Rows from block 11, named by matrix and row number. Each number is 128 + 24 x the weight over its row's rms, rounded and kept within 0 to 255. All counts start at 0. Numbers have three digits each. After the name is the row's rms in percent of the matrix's.
# k: window attention key (model.blocks.11.attn.k.weight, 96x192), inputs 0-191
k.13 103:141163159146149124124118105149134114114147098160159120119157131158124149105127103104132129114141131142136128149140186139103149118168126060133115158107110146125145163149162077147142143145171124071109091142113116095146152120130150144184120125128124132095131112121163091167163086167105109139137116130131140115097134180149129111109142082170166125070133142108121121111135163151129105134128112144124128137130142110142141173120124136128126123109126115140114150130144172149098177120099091108197100102125110121126100143169150142175110136140139170140114112139112117118115120191157161134
k.14 099:100178123099129132067134142154155136111123120137079170146108177096143122130129130106129099122150100096120128134091151132114155119128094121130090127147141123132128109139131102059147119134118124119129131163114103106110114162146147150097134109114155089094118173100118101141141114177125143150153069079136132158125104122093143130112107144096130134126130122163110115121142148136082104110111134161142124116138089131106150123113093083130120149142146079150113144100134172101145152159115114073180114113126147115134086102095128160126105098116119143120080106103103123093146103089092143128
k.15 101:121185179137106154153099143109144126115073124124146121143115096128121130092134116149137177130158133048152130135145126134123132134117111129148113160164121137173129132152143132135126083140146119138133106098165094115114141114108121133118120091119155160119144110127162116119124115106136169121094094132145147117131117126061151110118121155131099116136074097085183101160121130121152110143157158172111134125107104159114146143085066124092094147131140104138119158150135095130090092104161135127110123136125129113153106155158131119111172145171125150136166083121129135100097131145099126161
k.16 089:135113157152153113159133099132125148138156126136156136125157133086109149140169115112133076123138121156164153159150126144112122096147150087146090138139107112111090133129137105130169108114138089136095122133099107127100166173116124090109111130133106124129157093153138131099116144144138106179150076102179161116128129133164135085104139109175118137116112104125152084115076116131109117105183113122141114156132164106101174131103108100143108139092093091132115136162140119126089080078113122109092107123144117138104071157114152131131131136107134131119121142150150110135130121059109123136
k.17 100:104101121082122102131105132134152112127114137121112142121077111100124160082152153100108112147120198131190148104140142091110180137106102149055136118150101132140119156118106179141112104143137153149121120118126114135121134106123097130109147128141165147108140113112142153167123122143155125145129119086116134133135153137145150097109124130090150103120180126171116174128106152123155138127151113137149086092139118109083124123158124133106187128143179135121164115077125129164146151144104118165134098136128096149157132107153169125118096176158126136121103147171094135121147132122139153119
k.18 105:155131114143093144087112137112143150112163142111125132131106124128131127124157136177102154161120107112137153147116133110124133135124146095154138121104096166140107123123117096133151137172096180124123131138132125146132107167086146140077102100170137163173115114133172086144106105123089132119100133143092176094137100111139141108144093109107116149110114105104183116153113089195105131156164117127121120187142109141126125139148123152171137118094150144104102106141112163132105109159167146119112149170145118086139099085089124117165152096116133111167112094106115117121137122142125099161
k.19 102:134158157105127159104200144132133123154121124119140141139125109125108123146157158118157136109154105071097153152103128120119148180154108149119137158109142141134144140145140142117118099121178126148125090150149068104124147125141152116162144129107084161133088084212103164163118098107127135119130139167173135096110170114091155161106123111089129126090137133164146135126108113099102158142110130176146124137192097097153144137141127132114148124167163145158129114139133164161130142132108107111152117129130121159121151131157108126170151156110104120126171143116137133137114108115147128123
k.20 096:180130112120128118104098125176114113103140128138119134119171104101124154148067110118132126141117104127109110112155084127124125135116105101135173104172141126121131166102139112098096137109094119163127107200111150123113124160127084148112174122166139137131139157107163104113117120085138119106168133144124130120093122150091152171143107148119166121136100187167170137113111193095116127121144162128114085146104087098120116118085147122148166121110135145100127156126092082153110132165110136121104106082122097127148135131101147130151094092133113129129119109148140134127131140104160131118
k.21 103:120119152145127111102145155147161160128138128091122105134118096141114133138088167135166123107113113105158158091144125120062124143151113121125162083129191140129141132117112106088130095153143181120123114105173151097122123107116143131107109110126158140118115098152106107138121130130143095112135100114135134120128125123116145130128150149111114085129144142150147077154088156163106148143161091119121080149126158087184122134138132066159113107120145149141117121118145144125079154182105090135118129090149126132121112100108116153187158082139096085147126146143140139142176118116142091136
k.22 103:135119135119142142104158126103144131108134161134104139158115187111135167122157132156121123145116138125095131116137137184129141159145106134161183134135143148144089147139100110101084096103152074119134114098077103130137127125163115117163129096103150119150149111130151153077139121107113176133135106123133126145135156159125126163161131129198060133129120128142159139102147128120118173146150113168122149153133118159161128111137147121156128118094150130111109150088101147101137108086123148112111110155134134125125163110099107137140121137186150176129152149120148102123094158168148161077
k.23 091:124136125141138114132102132138126140119152131159123109113148154146144129155124092117129120124093166115140135103116112139106116103176158143119173148122149090158117113125122142091145115101118139148114154097144113197107113155132113109134111119168044161114115146161086125175078126136090083111118087121151168113140091140104097132120084105161140139136141147149147131144124155131137120134117146116106077139105127153124122132196156161145162121075123137118096128101124094107119121138099124106144124152118112131163113144070162104149119089136165128089132146151124094123111125168123098100
k.24 098:147120115131144130160123060135118120095127093126132125107134123109151169150135085121127134145157142124175127152142159090156177150161115107129051140149173083159123100113115146105116091153162154102131110123124094200175110100082101158137132162117124124134148119149130113122104106112159128144109173117138120096122171126115148116133092131108160088138109143120147107119144143128148119109136158128126107143159123107136097111130136153102126088141106129100137107145111155118145119148142116122196165122083136133095140137132132125087132162127137087134112151154125096139082128119154121166
k.25 099:090112151101110122142126138106103144111151171131175130127149113112122136132164124131142150161125172117108092127113140113105128117146137109095166098123093156122152123114119175152108093176127151095135177080153107098075106111129118111172101173071106143133144126102112126158152108118114125165140116162154114165159143170181126114138135116142133120129156137127171116172133100119133143124144146127162141165150137123154107119134111125136134125107114156124137096148130095164111144176100103115128151111115104135146156126130136140086144136142162110137142113178179134152148082078131160168
k.26 105:136099100138130100095093103104129107108145120116126151123116122097144140122149132121124140119151090137103096149146114158136143151100104123119106112110142087094094099096111103110115092126125139079114147073102124088122149125154124149152098105137125101132148131156157210158137134089163133116096098150159130137096106123123154080125147111107142111132141136167129103135131154135086132115107131075118146105101049160096139135113099117129126132115118106123180064120101090139118118139107099135097113085145130130181091112147104103148124164098151130130119113105117131145108149120160148127
k.27 095:097130147126105152144135143119122124111104137128083117163127168105155134144108124131115120130134096163127088149137077173092157153108118121120088099143139137062159126113155131156145165091124105138182133144144084125135141142139147124136176112110149183103142174152151100113111085145140162186160161124134149172169130115166140135131118132103109123156085151148184139099111107121118099116123150141110112138135114125129128162161114153148114104126086093141170105121073141126118145120150135166126155132127145115184133129111127155129111138131140107151142149162137112086116128091116142145
k.28 108:159125147123110151122139145141114102136112120148142091125154092141124115110095155094106136166161139138125121130134127113120141146153097105143185096091069141110093123149126126110154113112097115097140132123097105167112119114078170116116110146152138142103163116113126149094146142131145089141089150136141149157142178129104131110126104224125120152142106132132107127140088139124143105127142117159131141161112108087141149156160195111139093070133165107157146151122112138126139128147125167124137175096076137144183142120112159140150111138116093140138154114148120115100122121106099127137
k.29 093:158177105159112183116145121138135120145157160136150086148116153093099099147177100129117129119132115129111143150136143139130144123163130134153129142125170130148098149096137122100146150121121118123099125126111107129145138133122131120133170110112142123165167128095137121135113174181136118111092138149085117144122124112094117159153113099067129099129130159140137133194032133136132108137109142119083108121102100107143151142122136157120111156099131166170122116134122122146099126136107123104161162137134120114139114161193128173093113134136137148120118140133154082142163108120081146169
k.30 111:177123125157130125125078107163148098100136132149118137129128066123106183115100126149174090125120118119101117114084127110102127130124131146129140139131129112119125153147158117105097109109116134129061100094087145127108168115114091125143092141155121116111139129146129123111136127130117135131102123113151139092130168088096140179126122106137136113084103163105125141133166146153107140119153085136142117145077059109185131127118131139105129127078110126136131102125085130109154126156085112106105173139153143121181110121139096092144142148107111152129156149129084075135116130137129095112
k.31 104:119137140131115162137091134062076126121113111097150132142125159179170119135110137150111131155161106123136123091080142151100141161152125129108138119144138097094133149156134163169098126149121133091113141067144112149107112116129098163134174121173153129125131131158133094131134114121127126133110124108113151132117157114105142084120169151117171138122128111132096158092146157149113084156147095112123137106141112155114144140122104148106139141147138126122116132119080134148074103163108132078126126141087133126103156122151123109125177075057139158101139099144117097146128116157158164126
k.32 096:112117077131144125103125149130095140132125145118110128082155144092123132137131147152141174107151136135137141117136189161116159110114151149126130135110132086138128151134098107107134152136107181114097100105172158171172114101151105137170143139097130168145097099152120110142165131098164157112165128163146098094143145142111119097148136108128100113099100139140117130139137118126107072126106118130113117150124144111120158132162148113109163090147152136114137085064189169124159084143115118148153132138078144086126104132150111111129087145161142127109102136132092135087107149142144123101
k.33 100:121175143109171113119127127123151105117086135132089117136116137098125159125117138137158113099138118122117150124143121100078132097141115149098135134101131052116109120153173156130143122133130082152136135112153164149102116111129139091136103141124158161116143112126189082125114175127125085144094137134110165175147107103129133113167105080182172129114149128141153158122064141138136103131105123154124113132098137104120111089123151100151148121163113115136103125135160092081102138094114111113170117121158160112163166161133123107117155109099150122114074116126124123136109125144156130148
k.34 092:196128106136104141125118171127089129120146112113136140142162122140137136118120128128126157128152112115159121103178079118111165128149139157124139188122107154183119125098126116169114097098148174095123149130164185135146124091096151109127108135155140114099093151154135110134116127190142168072109155141143132131146139130144144091131171104121122161128108128150148114141110150136143141142111120113155115110148097117134085068143153175108138119128135108122148176178125091162132103126091113144146165081134126129109135152136144078134110129120134110105092150120120135134128134091145166132
k.35 103:125157109091092112122102109124091159118119128122149160159127087116161117140124142109097135164137098127148145128121119107155107139117173115135119108130126110119086110165117139136126153124136134123126133168101104111133156124101078120163095147111162094131118092123132133165130140115127113062133170123105103148145145096143145116117120132130154142116196141125119185108125162139148124163101101122111178130159149121134099119171135119094108156117145138136112104134127125151159109170185139090156128147143151097098126107142142098104150179148135141134150122095115164093114098112211144100
k.36 107:108121143116133129109115150086141088129151170153131120160083123136126131167083151140128125174143119101114154143101160138157157126117142085061121104140097116143109110111125080077077084126100141152124132121116119113140084095097170142160110117120105096149111124177123107178116131098106095133133147111139134195139117155142120141120121095100155126115172137112108123125148118140122128095117117106136120144070082124118153155131092152103145111101127111108134136136133172135116075133115114132099166121135132106102115154086150130128148133139097115111115139127146137095151112157147169165
k.37 108:125153141139125089154149137107128125109161119122136117144123152127051119117107102104138127114143108185102107129140097182151137145167144128127140161069149119154129099153136136080100130136116142076126122067137129154155127143127119113177113118149130137138095155125114096109123129167163160153116146167151134108128148105158163150163114084101122151125123135098099145128136167098124111127136136123124147110122124156091113124150116091084114130147083100119119136128174115153125101091137125110122122105126105079089096132163110143135156133169121143105136154112109122130111079064149094117
k.38 110:149097179139138118099092143149122120134092100152103125121142145085142158126131120139118168089128151123191132136121143150089121109151147074119128123133094164118155126132150140127125083119132137113122098090137067140149095118111118155127145112124098084143088139102114163124115109133110096113165097104121102113075115068138139090139128128122143107151134117127094106142146073120108146138143139129173099133093133080134128114121130108182119138122131105108157139107118092095138092112168146154120109089129113142105146154105138173149101125137145109170139132122127150071110135142171098125
k.39 102:081134114114085137177161142154103106143120149153129152141155125122163160161154161132129150168115124061124135132115122123144149142115133158064114146117126173121154116119127126139126137160135148116112115159100143130106098159108145124141098124126159123166119086131157127155153123100114142065142132089149094147102133158137082062120106153148168130089167165150113089122059146128150138148112147109129115128132144117132125102099084100128134125116108155166129125149119126125146159153090108100131110101098130150112115111162094112104105111129135099138145159102120169121119151098160135113
k.40 096:142114100152096131069135179155128140134143162102143121119119135100118107141126076097161106152140136137127146148176121128122112121104115112154113090112149154109116096136129112161128164132133100095155131150112158135134129107090103154160116152169108127124144111112102128094133142121125119147140133172152107128070171099157161146151135134139141089116079170074164127125108143153147098132116113124099145125139101136117167115092151114107111136141101156141154099100146108117162106143119106124129120134084086113116121144139135109102065141152118085126134115156154091201079143104123128112
k.41 097:084135145118131087150136157153127150100111126142104152118105108121112177122163079132186107146157155160169150154192146138100063126116101135084108119121122132131159106165102175143142136080117113115080106128166098150126125093124116115112112096165125104168142141182080142127148126091087121163127100157105120085136128178133114080155129124126143126135112144124146110105084138128143156125110144131145136185131119118140147137113107105128145091158145094135164155144146149127147144107119111157108106153118132107110152099144143129108146122149097123142142135156133131124103112121137148142
k.42 103:124138133116095119096128151119134136163150135127148136163149150165130134175183127119105145105148113127127131140131125065098135124074145107134112103125114173137121139120137098149140118144147104139084110168104121154114122137088123145137143116126098114158134139128102103117139086116168146103178147102109163110106132126102093103158133177088144133087098141126132116111144087113184151087127129097145118080151130148185186151100178103162140131172126167145150147142127152118122097103122136123109139122137159156117156136137137128114121124137155105146101110116142107131143143094112190172
k.43 107:098104168127102063150100139143117157128120183175136129126124113181127112096069188116134152096125124137148167156102126129136146127140163122147135159126146118138097180168159120158171102098143114126150154156143168129110108171117140102095167105150124150124132108160140115131166125135152124132162137141121136147137173158125124150110121166134152148122129154134124105108150128120129140153118145137145126149107138138118149163110132091112119118135174124101136131101106146154165139120158165185153131161133129074135152109119113095099121197135122133147074126147120146134133100124144107140
k.44 093:144115157117111123120125170109159113140114108145127091120129132085181109105126126123109087131086147167112112138148151152115155155118169153095144154102107122120120096104091145126149149152130123109144185126194158133109149160096121106100127116125129124107147151096141156102158177112114131137157134125120116108102104172118129086119110155086147090117095117108155098153144145115072123168141142118116115141146107148144102117083086109159111150126146132122157109105103142122162101121142193145115129138153111122136137130144192151142123118122089162140121176149102150094149154121114151138
k.45 110:104112108112116175146141139145111116139119149155085112180112138119144131125155161114143154179123164107117135052150116123096129162116126135086094168094136132105159091113109054109120107088128107126098113118140128071124155140129128139146151143136131117139127103108144119135127151142131122124087150124168114135146114140141090130161145145141126140102121141095132150161153131137080143137096117117129127128106075164167124087115144159136098102129121181107136163123143129133178108147187092126097126139136136170147115121082137137133163187139099144146137149129111129175130121118130135131
k.46 100:100100129095130128128104131114148143158121109091075114104122083102088163111165135131156139142129133147139113095134121129173128156115134115113118152156125090121122104109140123129113107182111147089134081157168159165131140124120118127131138134119092142124105110116171122146130140111121096125088104128125148138128144159113109129186078130096117105088140131132135146179118135146124129137131112097081134186080110104127101139110146167133141111118128119162158152134059143118110160151146091159110159125117117170073111110138162127125142152117116119118144104125181159138193123133160124127
k.47 100:125074139141146137139118129124081111118112104133100114171124158145168114119119138086124111111151136128116149098137138101132157122126111154140121119111129163116138122128153139122166114107127074158100115106133116072156119133086174129115130136108133153109135122133138092126150098127095121154104152134097151142097138141104106154087119165171155166173119091082109110132148169067115144119135108150134107095063119105093157150091145121126155109171117138126157131099110110115094139055152166112136120165149151128098115130084123131154103174116156120128086109141129124111122103117114135138
k.48 101:098141154083145146132160132096115098182144099122104125156160158167119134156093100181090159145101110123145087116152142146169161107120101164095164123129099135109123142166122141125184140130127148115148142140115167131158153112146153122104103123108147149116113099137129130133126103124136112123134118105168154113122142153141120120123161105140130105106194152138143130148149102105143145119153110169102108111090156172156087138193134078133159118110173155109086140150145147134130127117124127171134141108125145168096134139118138165119132122131147135092138158138163149112138121128165182115
k.49 099:143114139091128156115141119127118147105097149159158132165143138149121138135116158155138148100118129101127102128161124117136092163135151119139110103078100169157139158126102130120164122128139112164153181164149132130069093107151110151142126154128130139096141122111141151086125122150090126148160136140152137162087101071113154113114090136154156134109154136130078123128126089122123134115095125121098099117114157124090144137136116133113070162100124136070131134070148121159116121120130095126136171115171139106119139089138088110118156162119148087113127166123121125161096075144091115118
k.50 099:124138145118134088169184105134117139133152163109165151084142136170112166162124093157143167118154153169146142101138113130169123115143105078137134115170123105167110129126154145144127139157157145155128129137121114121128162121119164139110111169138172149116153083120100144126137137158143126121098088119156125139146143130109129131128124124146133124146139126148118109144130169131128152151116139104120077160135150093078127140081178163065119144145159172127121139127126144128108155113150121157134134119146116129186123140124100103132098160155122130113179150147185087114168106138073134127
k.51 102:137141173063123159106134123112119139121137150116119101093131114095109127159158109165118105156144096118109126149128075130140129166111133121084162109082115147140114086129117137108113124142136132096118104137107148125120119130100109129140057137101091115141090140136110119153149123133118091131119121110094156126150129164128098091077149150095138117148184141120097112122135128143096156125135127164086122127125107146086155151160115180133154141108157117112151134147127118080106115107113097139108135112154153129122139152135171141091097162177170161115124101120121146097166171137112153075
k.52 099:150133164100152150110142117111108133140135113124120095117138070144131179120161160104138102109086121094125111104105119128142159117176116108130093132150133147155133169183118149062118127113169105125089123157115152107127137091126101143172112182127141116118094151120155155173088123114128095134134131106092123148124106151100118157187117139137151118092107121136069161154146123125110157104145106137093149124168134090122122125103143106166103102152142121137110122148143142148133148101118115096129149150131140109118147155086147161127100146092141148130130171132132154176124170111135114098
k.53 107:131165119119123125148131118134119116162106152113122143093114111143117113077087096090133136126096136103139113112118114105106127156068103154125118095149135128095158075176153139136158139144099160094133106160184183133111159146169108127156132129115133123070127148148168121132118083116121125136125118133127126109186161122115159121111170105138134120162134098072134132124124127137141127124161127128127156126145157156148121115102110160138105120132129103098105192118177148104142135143101171149134109118113091100162110110137123123144130088110108118141097154090107130075177121094111109131
k.54 099:158134115129136134133067123200166131141152182133196136165145136123108119120152075119115139143170106141106115135141118118159102135109145167126136156141150153132082113118084132139114073086114113131123116136145158123131121110112117070113095129143123144125114133112118179156157128115125089132147129145154140143103129110125135114105126148127118124154120111152160102100085124146145136157139143114157104111116137180093162110125128149124157071179163129103152172194120122161117112127122139128158120136132132166135125107103155123141108093116137134133133129120144101191098094121147132137
k.55 110:129117150142089095150167188144166135153143110135114128163142107133105116107146170080148140149176153148136140052083144138140141145108157167100145126118137127135127152144122178191130128124126117147141148128134115093128133176110091142127153135124114078118134123169095144139154159127134091156094124136134144141108159130116087101141148142132096111124124108156158129092151108160116116108135098099157127127188134123115161131100152130155105124126149124139124141139076119104141194123114147165107124156131191138126139142128132113105143105136126134121182133111096123133134143134172102144
k.56 108:160183144149116161154105150108108109156132140141082163120147090092133127140098120090114134157149123157096178105101176113135092141134137105140127104109164114130111138098141111136113123111123133148132115115130082110158153149092146103165132118113088125104128164148143165116113130099130084070102103111139095100125160195143149100091095120141167124157133105158088162153113129139127139134116111133127120103144143117096128149097086158129158124128123093138136087123151123140086102141188126181124103110120114156136132120105098089146130130135119123092122126156140122098128105172124126154
k.57 097:108089099117174110144123129138134137111112160137127135133116116160124156095193165133093117132152126119175145099065110121140185120151131069112183090097120153134123106086088153101132152142149152118076092123090096106138147118147146128083135125154133093140129147113132119148111133123138098146187134141134155113154109136135148115161172126090130137076095133153094113131108136133115129145114125115138095136110114087116134166086121138128120154134114170133125151107155118096114105155133094142148164113106128117075126150126152141086110103136145154127131101124124097130128090104103143126
k.58 099:142107118117144124117161163150110154118137130082147114104122147101096120115108144149105164146138135138155151150104172183128141126136159138142175147109142128093097166080098129126153126083117108102113144100123141175132104145119110134129136105095101102072139139145117180125122090084146090155138109085111119101118111160106096084102128145147120112101115121133140144130089144154150168132095133176109112099130115141138077114131138161139116129143114136129105097121120137137116086172097158147117068175153115144070161155123144127124148112139107124133129158142140106118122144137156082157
k.59 107:132159096097137101168138124108136164135151148114144141122143123100092123167134096141100135145129131154106111114104124100135147099150168166126126107063109157146060134130114119171128136171091172125122092084122088116153086090099125139142158143151132096127129123128138135089115127118142079133108135127135128088120150131101099098163111117118086115132131133098149153139145137185118101171095150140115128139147135194129125140134112120161110105125154124175121168144149152091106165118133121129131127134120164184139118114119136117132097147118164140156146140164157139117127153168146174114
k.60 108:136098148162141152123088134109135121135132108128152160118105158122127153170126116091109109104122141092100171124102162134127107132126123135173112130108170144122125117144169169152125094115113114111076130147131140133103110109143117134113087159169135091070106097120141191102111145115156145134088113125129125093109147167142108170121140132098108107142142098158124125135199110099093167124144088110145115127124176118152173137125105112146126149096105132137137129106149111141125134162160126135121145106149125099150132170110124096100100128090163081150130117136118113141142075159171165127
k.61 093:090125104110110117164141110153145150119125143153148105118162111113147119169118130141148147122094116151096180143090115141132138118128110121134173135132145162104102115147159084156131121108155118168164132079117132135103174136123095145093141124157125132152145129098134093084113122064125184053105142122152111104105166119121120096133128132119103159084122158163157084130160134174191098132122115148118116138124138155147101131096103145127133112110072151154139113137130154117140159103185142117092138120128129112152131105141106127119112117132167102131109119148124138101093112126164135106
k.62 090:177122131133136122122148133141176159141188143120109113144135153149108088112118101148123113134113149117145126158178156160104122108103129186141075133141150126130159094120110176073126131115127109112119102122135082191123177107113112139142130114115089191158071165143139153102130142167133126088116141145113148145133154144119104127117143135138106138108148133119148131087124096138156114094093116110161171108124141142125086146142123115154114136102094125103133138153092144127174115116158109133090086108123147109102139134144174102160094149112121112099096138105145141122157125100138129120
k.63 094:179129100135116154105110192119133116134156132127144105110115124114111106107129117145114155144094138127088087126052129172120114153136152152136118123110106145145128150144133113145140111152157177111171116133145125159079088119125135073112118167139109176118122146124134132106179132130104164101167120135168135127162156138081123095138116146131105122127151177127166140186104096115152125140128098125141136127097121114130162139147118114129125146107124108112104064181128125155139142151152166122119154137152116127113124136173131147138073139118137107108128145118156116094073159145104136127
k.64 102:108138165156147142150122122138118099118094122148119218114119125126146125126141096143134166099113151132161123153152104118138115148142151114118106111131136160110113149168091145103173167174159144143145132111152154152114132135104124094181108140140164099088140137168118140111130090098081166129106152134138137134183102135160112142107124126131124171151160128100155146122102155143102128111121119137081091075154108133138129112099103150128107120091098126114117128081127141082145094193123147124185130122112135129147134119136133118155129174143118106118155158140144130153139154105145143094
k.65 105:139148130112137141114104131151153144147146137165168174140158131128112156102181100129096094122141100138131070196130153099170083151164109175174140132116112148149144074118163094161127132126127117116078120136168114125157176144135129119174139131118127154104150127118132119100155114133176129130133086091133165110110171109135144134100150121153150103132156099141107108127137129148140117100157120082132116134169135142127150126142099124113126117154135130125143130162110135110141141122142150131134131138134127160115136107125121105144156146105106103160143114108154154176196116089168137178
k.66 099:109157111121133128123132162138106140136150114158144178090121143121067116143115135111099136111100122131136141147113105099132135165146122129126121105141127142149123154160136113113122158155125117158114145120133164120110096094127113134113145142127143148167184121131093148134091141130119109150160116136144089149079122145143143134138134113169107105109088142132157079172084137153120111098095077156155117161131092096153092148140077091119070138132103137113128141153133134114139086115151144116098144166103107155146116147182114158159117114098147162102157111082160091122099104124156085089
k.67 098:156140162170112142139117133098108140149151104084106129097121139123164120124116162160112140127135095137137140112146077075150153126118108136126093151108140118116100080128110085124099163155168117113140140160120171124130099091116127072114108122155147110133176153126132128127127118129109130135139076144122133154145099160122121145085131130129108125128108112160142121132114112100095104103136105128102103125106102127126061160139165084109104130106131111150141090171150125163173152090064090116096135138130154133137099138096135114128094115111109095133094098132144100123129127077086159135
k.68 091:119138126094129146126136099097105132164134111137113144164120085099109099122092174190090093149096144119196107127133134108109150129112103109113132115110128133137133114127144113121127099160129175064162138125107115138124157152144097083153157129115126120140150151111093097123151133104129079098180148130102136154114109112096135113126136125149176075142107180139083159147111141123122127120158151075091115118099142146136118129118174156135149117085104132138143124129124104092146156136116131086120120093112146100173130145095142122126114118111150102112109135091147122148145154152153081140
k.69 097:142142105138113144159117124130140116132122099126133128160085165137101085112161113108108096120116091172129113102149121089131149142136126085118136096097137164119099149119135147122146088154128161104119121123160125184151135139145174150109142099062127115127093136132144152114154109165138121122152080124156120157098098143149106122157124124113125081155136128111095170089096090154090148144130140108170137193130160133121160163153119131127155141121151165127128128140142114083123135176099118158067121109112160138124163141162133171147107140128115126125116099143112133075116090129114126129
k.70 108:160166056104109123121132162143130107122103134118138126125147097167111144127096121139125168115125108126144102121103161138165126129103155125121146125132097165058130101114103085139133173125121169135123189107151155107105149121115169078148154149124151150116111146098140109161133129104119131135108128150108099131098134106144144132167102138103111154126110142121112117116093104094111124097125139157109118085119155090133156115085132142128159084129106142123131129075159090105119130105138098151170175136095102136157143157158098068102115100137134136135105160130108157109109139100133102109
k.71 095:138139119101163194121125129169137130147109119134091089099132167115183109117124136115139105115146116145101152125117069127100105125130109158120119153129131112123113132148124121046135121149124169160106140100143123094138119132144119119141129111135100091155133107168111132118140169099097140119148133139166114121129158143104082143129098182127118202111107179073130148100135123135120139129074133116122142137113152163120134135126104121161095153134093150132059112130142100145140112124135127106155117085118102111163114097101136136140113116105136118095112165114150157153154126148143147172
k.72 102:142137133112175133121118144143107108149166133129098097124095126119139096136098168140166154099122095115087068126116128127140085123110122146115150132127130178142125115115118108163121146143096090180122173137139134110119137107108130179131148091125135121142135109137120112130133092107106163134112088171134132134155109127125093133109158164093142101127109110110179039123126120089140120113151081129159136186090131138089113110156127142176110133132124092116145146169119135128124073162137127115127092112183128133145124106129103145129148174163102137138103135121130102140141137116104104110
k.73 107:111098127123081095122154154092100139157127122176145108101141124122091158139093144091090089154103128143120147091130127129087151124112167121146124099137107131118177119137127157143151173136115128135104134119133164116128163089140127128113133110144108110109157152109097164118130126112082134089151115161168088105136095162066136124123128174106145153119157152131140158109121130128064152138109117126088105136121142111096109125135137134118132097165141133139133098152103097133089135106096135145130129089110114088124117164105122110079136123097136159138098146115127103128127174130075173083
k.74 093:111124115129150162109133142147137101137098130125109165096132095159148143120104103131131122126160130198124153098113128116154110147102137140114142094131117084125126100114162137103108139157117068141111153142151140133129138157152143076101174143126127167117132108145136117158156111142109082176106123125146105106109113100096112167098115103107118127069132097095151184091132153156121117126103115161140133116141112148158161157143107116149164138093126145148134155135135103110147111111152128142147082114110130149153123175091156108122115106144084166104126149088139131160117103100075155169
k.75 093:115160111141149123155115123136138129135136148138141105129107117114112132135145076144131178110084135169133107089112136119133157137197084121173106171120126112122125132140132156131107132108127143128118145137139130113158107102152138140110081115127112152119122120158078113101082146131114126082134075115089080146164135111161134138131159075104109166122146146175115101104119119120145109136116075111085133114111104096105093142146127139164103182126139115146076118112158157094103127115108129114146135143076166104129128169118114105140146138133122155159104101139126144087155084095145115137
k.76 096:191129138114129117135093149118105129112085112134155099165121155154130161163120157123119147140188096116131154143123135156131153134136091165085108133127140162147125114122111167172127102118141162141117109131108103150133101129106136126080123117118137130186145207180145132171089140143101150124157165119143164127118159128120075160148137159127123134143116094076129168125064132142111130105143119101141116131133127138119133159086144094104128133135129153127137116112196082112110119121119138154152104121118105120135113143105117097124115137143128171158163128146136172111143114139111137117
k.77 106:134143104118135158098166154128148095162091062127158130115069127060186110147122132122088108121084110126178142112136143166161143075121130158149166110147089156120166108094089101157147146158098088121122147118070077133110146085126082163126118140145103119136180151175114129131084142115110154125119172117127154097117133140142139138117128156147119172120103137141124117152101108128117141130129131122170095127112102116126143140115101115129116122111144130150148144137139131120130113121084134107102094147136127098132117127130129164139093143102115108108154112120128095155135127151123118125
k.78 101:156163088141137118128105130146113098094128121123152131132094110111134114127149134121078139117102152119170110123070105099141144161104148160158115145162100102115141109132158123120167118088081128126150146120150119135156080148112142138114129130170154151124114147097115124156167117137148132133142124082120104092123118133101094131144125118097085163125120125079162096094133163143099121148149124118120138153138120158176111160128119136192102158149129170159125178130117127091129128128082127077171127136120093138116123160079137113137164089145149108113159136166120128149160098127154160149
k.79 105:162119101166113166146094124120144113107130139118124167165162176118132108154130137139111097139144146140127148143120140087106102083124111155146168151141128131146093137152172145107117101161135130117110134115153106095073108137106127134092087139178138133159144141119118130080079110146145119134110143116097117117110140104140110086103129135149118106127174118128116107131142115150124108121057091132138101100120120141149111106126125154141104144107109124078130136118117102157081123065154117129139090115099102124152124095124118140162099123138087151097118145098162104152139184084081095129
k.80 106:179166134128119104147163102108113140143141162112132080138101151108123101116074105113140135098140128112167140139123131120108153145131135126096114130109140111144136138153099122147097122125108125154054147124099099111157154123145079134124155187101146118174164116088127147155095108095117107137116084111147110121104083126137220149125150115122111149115142184158127150112138113129150151151136114143179089136113104143102146152097145132129136126177184132131122142162118129140068122142133132131113132141138117128113121139125143145151117115145155152093142115153165137114152130171107151109
k.81 093:098092090123145131138128136158138152099132153143094151102123100152134119116156141155167116130158118149097175143136092112123155120132161154133157180132109124117144135145121137121164136118155126121118161124132089144060120140130126121131102115151064133129145134105125144111145125159136126122139162086136155098106138107117096108137117164119129134131087186112147125121134103157163143126158193113141141187167092103162115148118103147119131119144128101124126132156141123173148120129109164134092096186109147126131121119100160154184151153088114123127124111109155049138146102131138128132
k.82 106:104131161162150139103167126184129134128129108128138123137143113122107128174110116144153129103136187108147141142108129127140123137173135138152173159115165095101131127122142132150127165066149111112121142174121147128144158120144129133148170141141115156112152154111105116109081131144114117105093128106140152177126107101130111149154161135156195151127125141124084125113170171107140143141149158153132100121147122123161105137143109111143103080111134112140145102125084161096119096091106112112104175126124108095163122161161121118104122097132153119149154101096114133170120154083099110178
k.83 096:089116096081100108118086098173132159115115114148119142148129140156115157110147105148140167142170113123138119127149101104099118144146119123091115107155105135130139134180136126168120136119114120095137131132150165173111122132106125106111120120097150159122125142134101118135125122116152147109118139142158175143116121112178120139103150119120115118129131119147111189131095142093134155187146143145174142118147201120153111106132136133152184145172159069077144104136127102115167124115110142112127121125061116134153103131150148141164117120122109116082126166135122113127178082102125142118
k.84 094:134082111137119136154189166118138136152087144151129143187122078161159125164104154137118171128078163178114136177142131119137125140117118114078124153143117144143137159127136102163130106142130120113118082164123145139142155142105144167105114147090143157174122163172108119129086175096133117115107127145110155114133124120114147134148163098124116117131137157127133136135108101168133120101128114160143098153154183115112151116117129132117108113144134093126086164109137132123111145131119143142110118100074104123114175117105148147133129131164079131142133107169119101173171133099126124095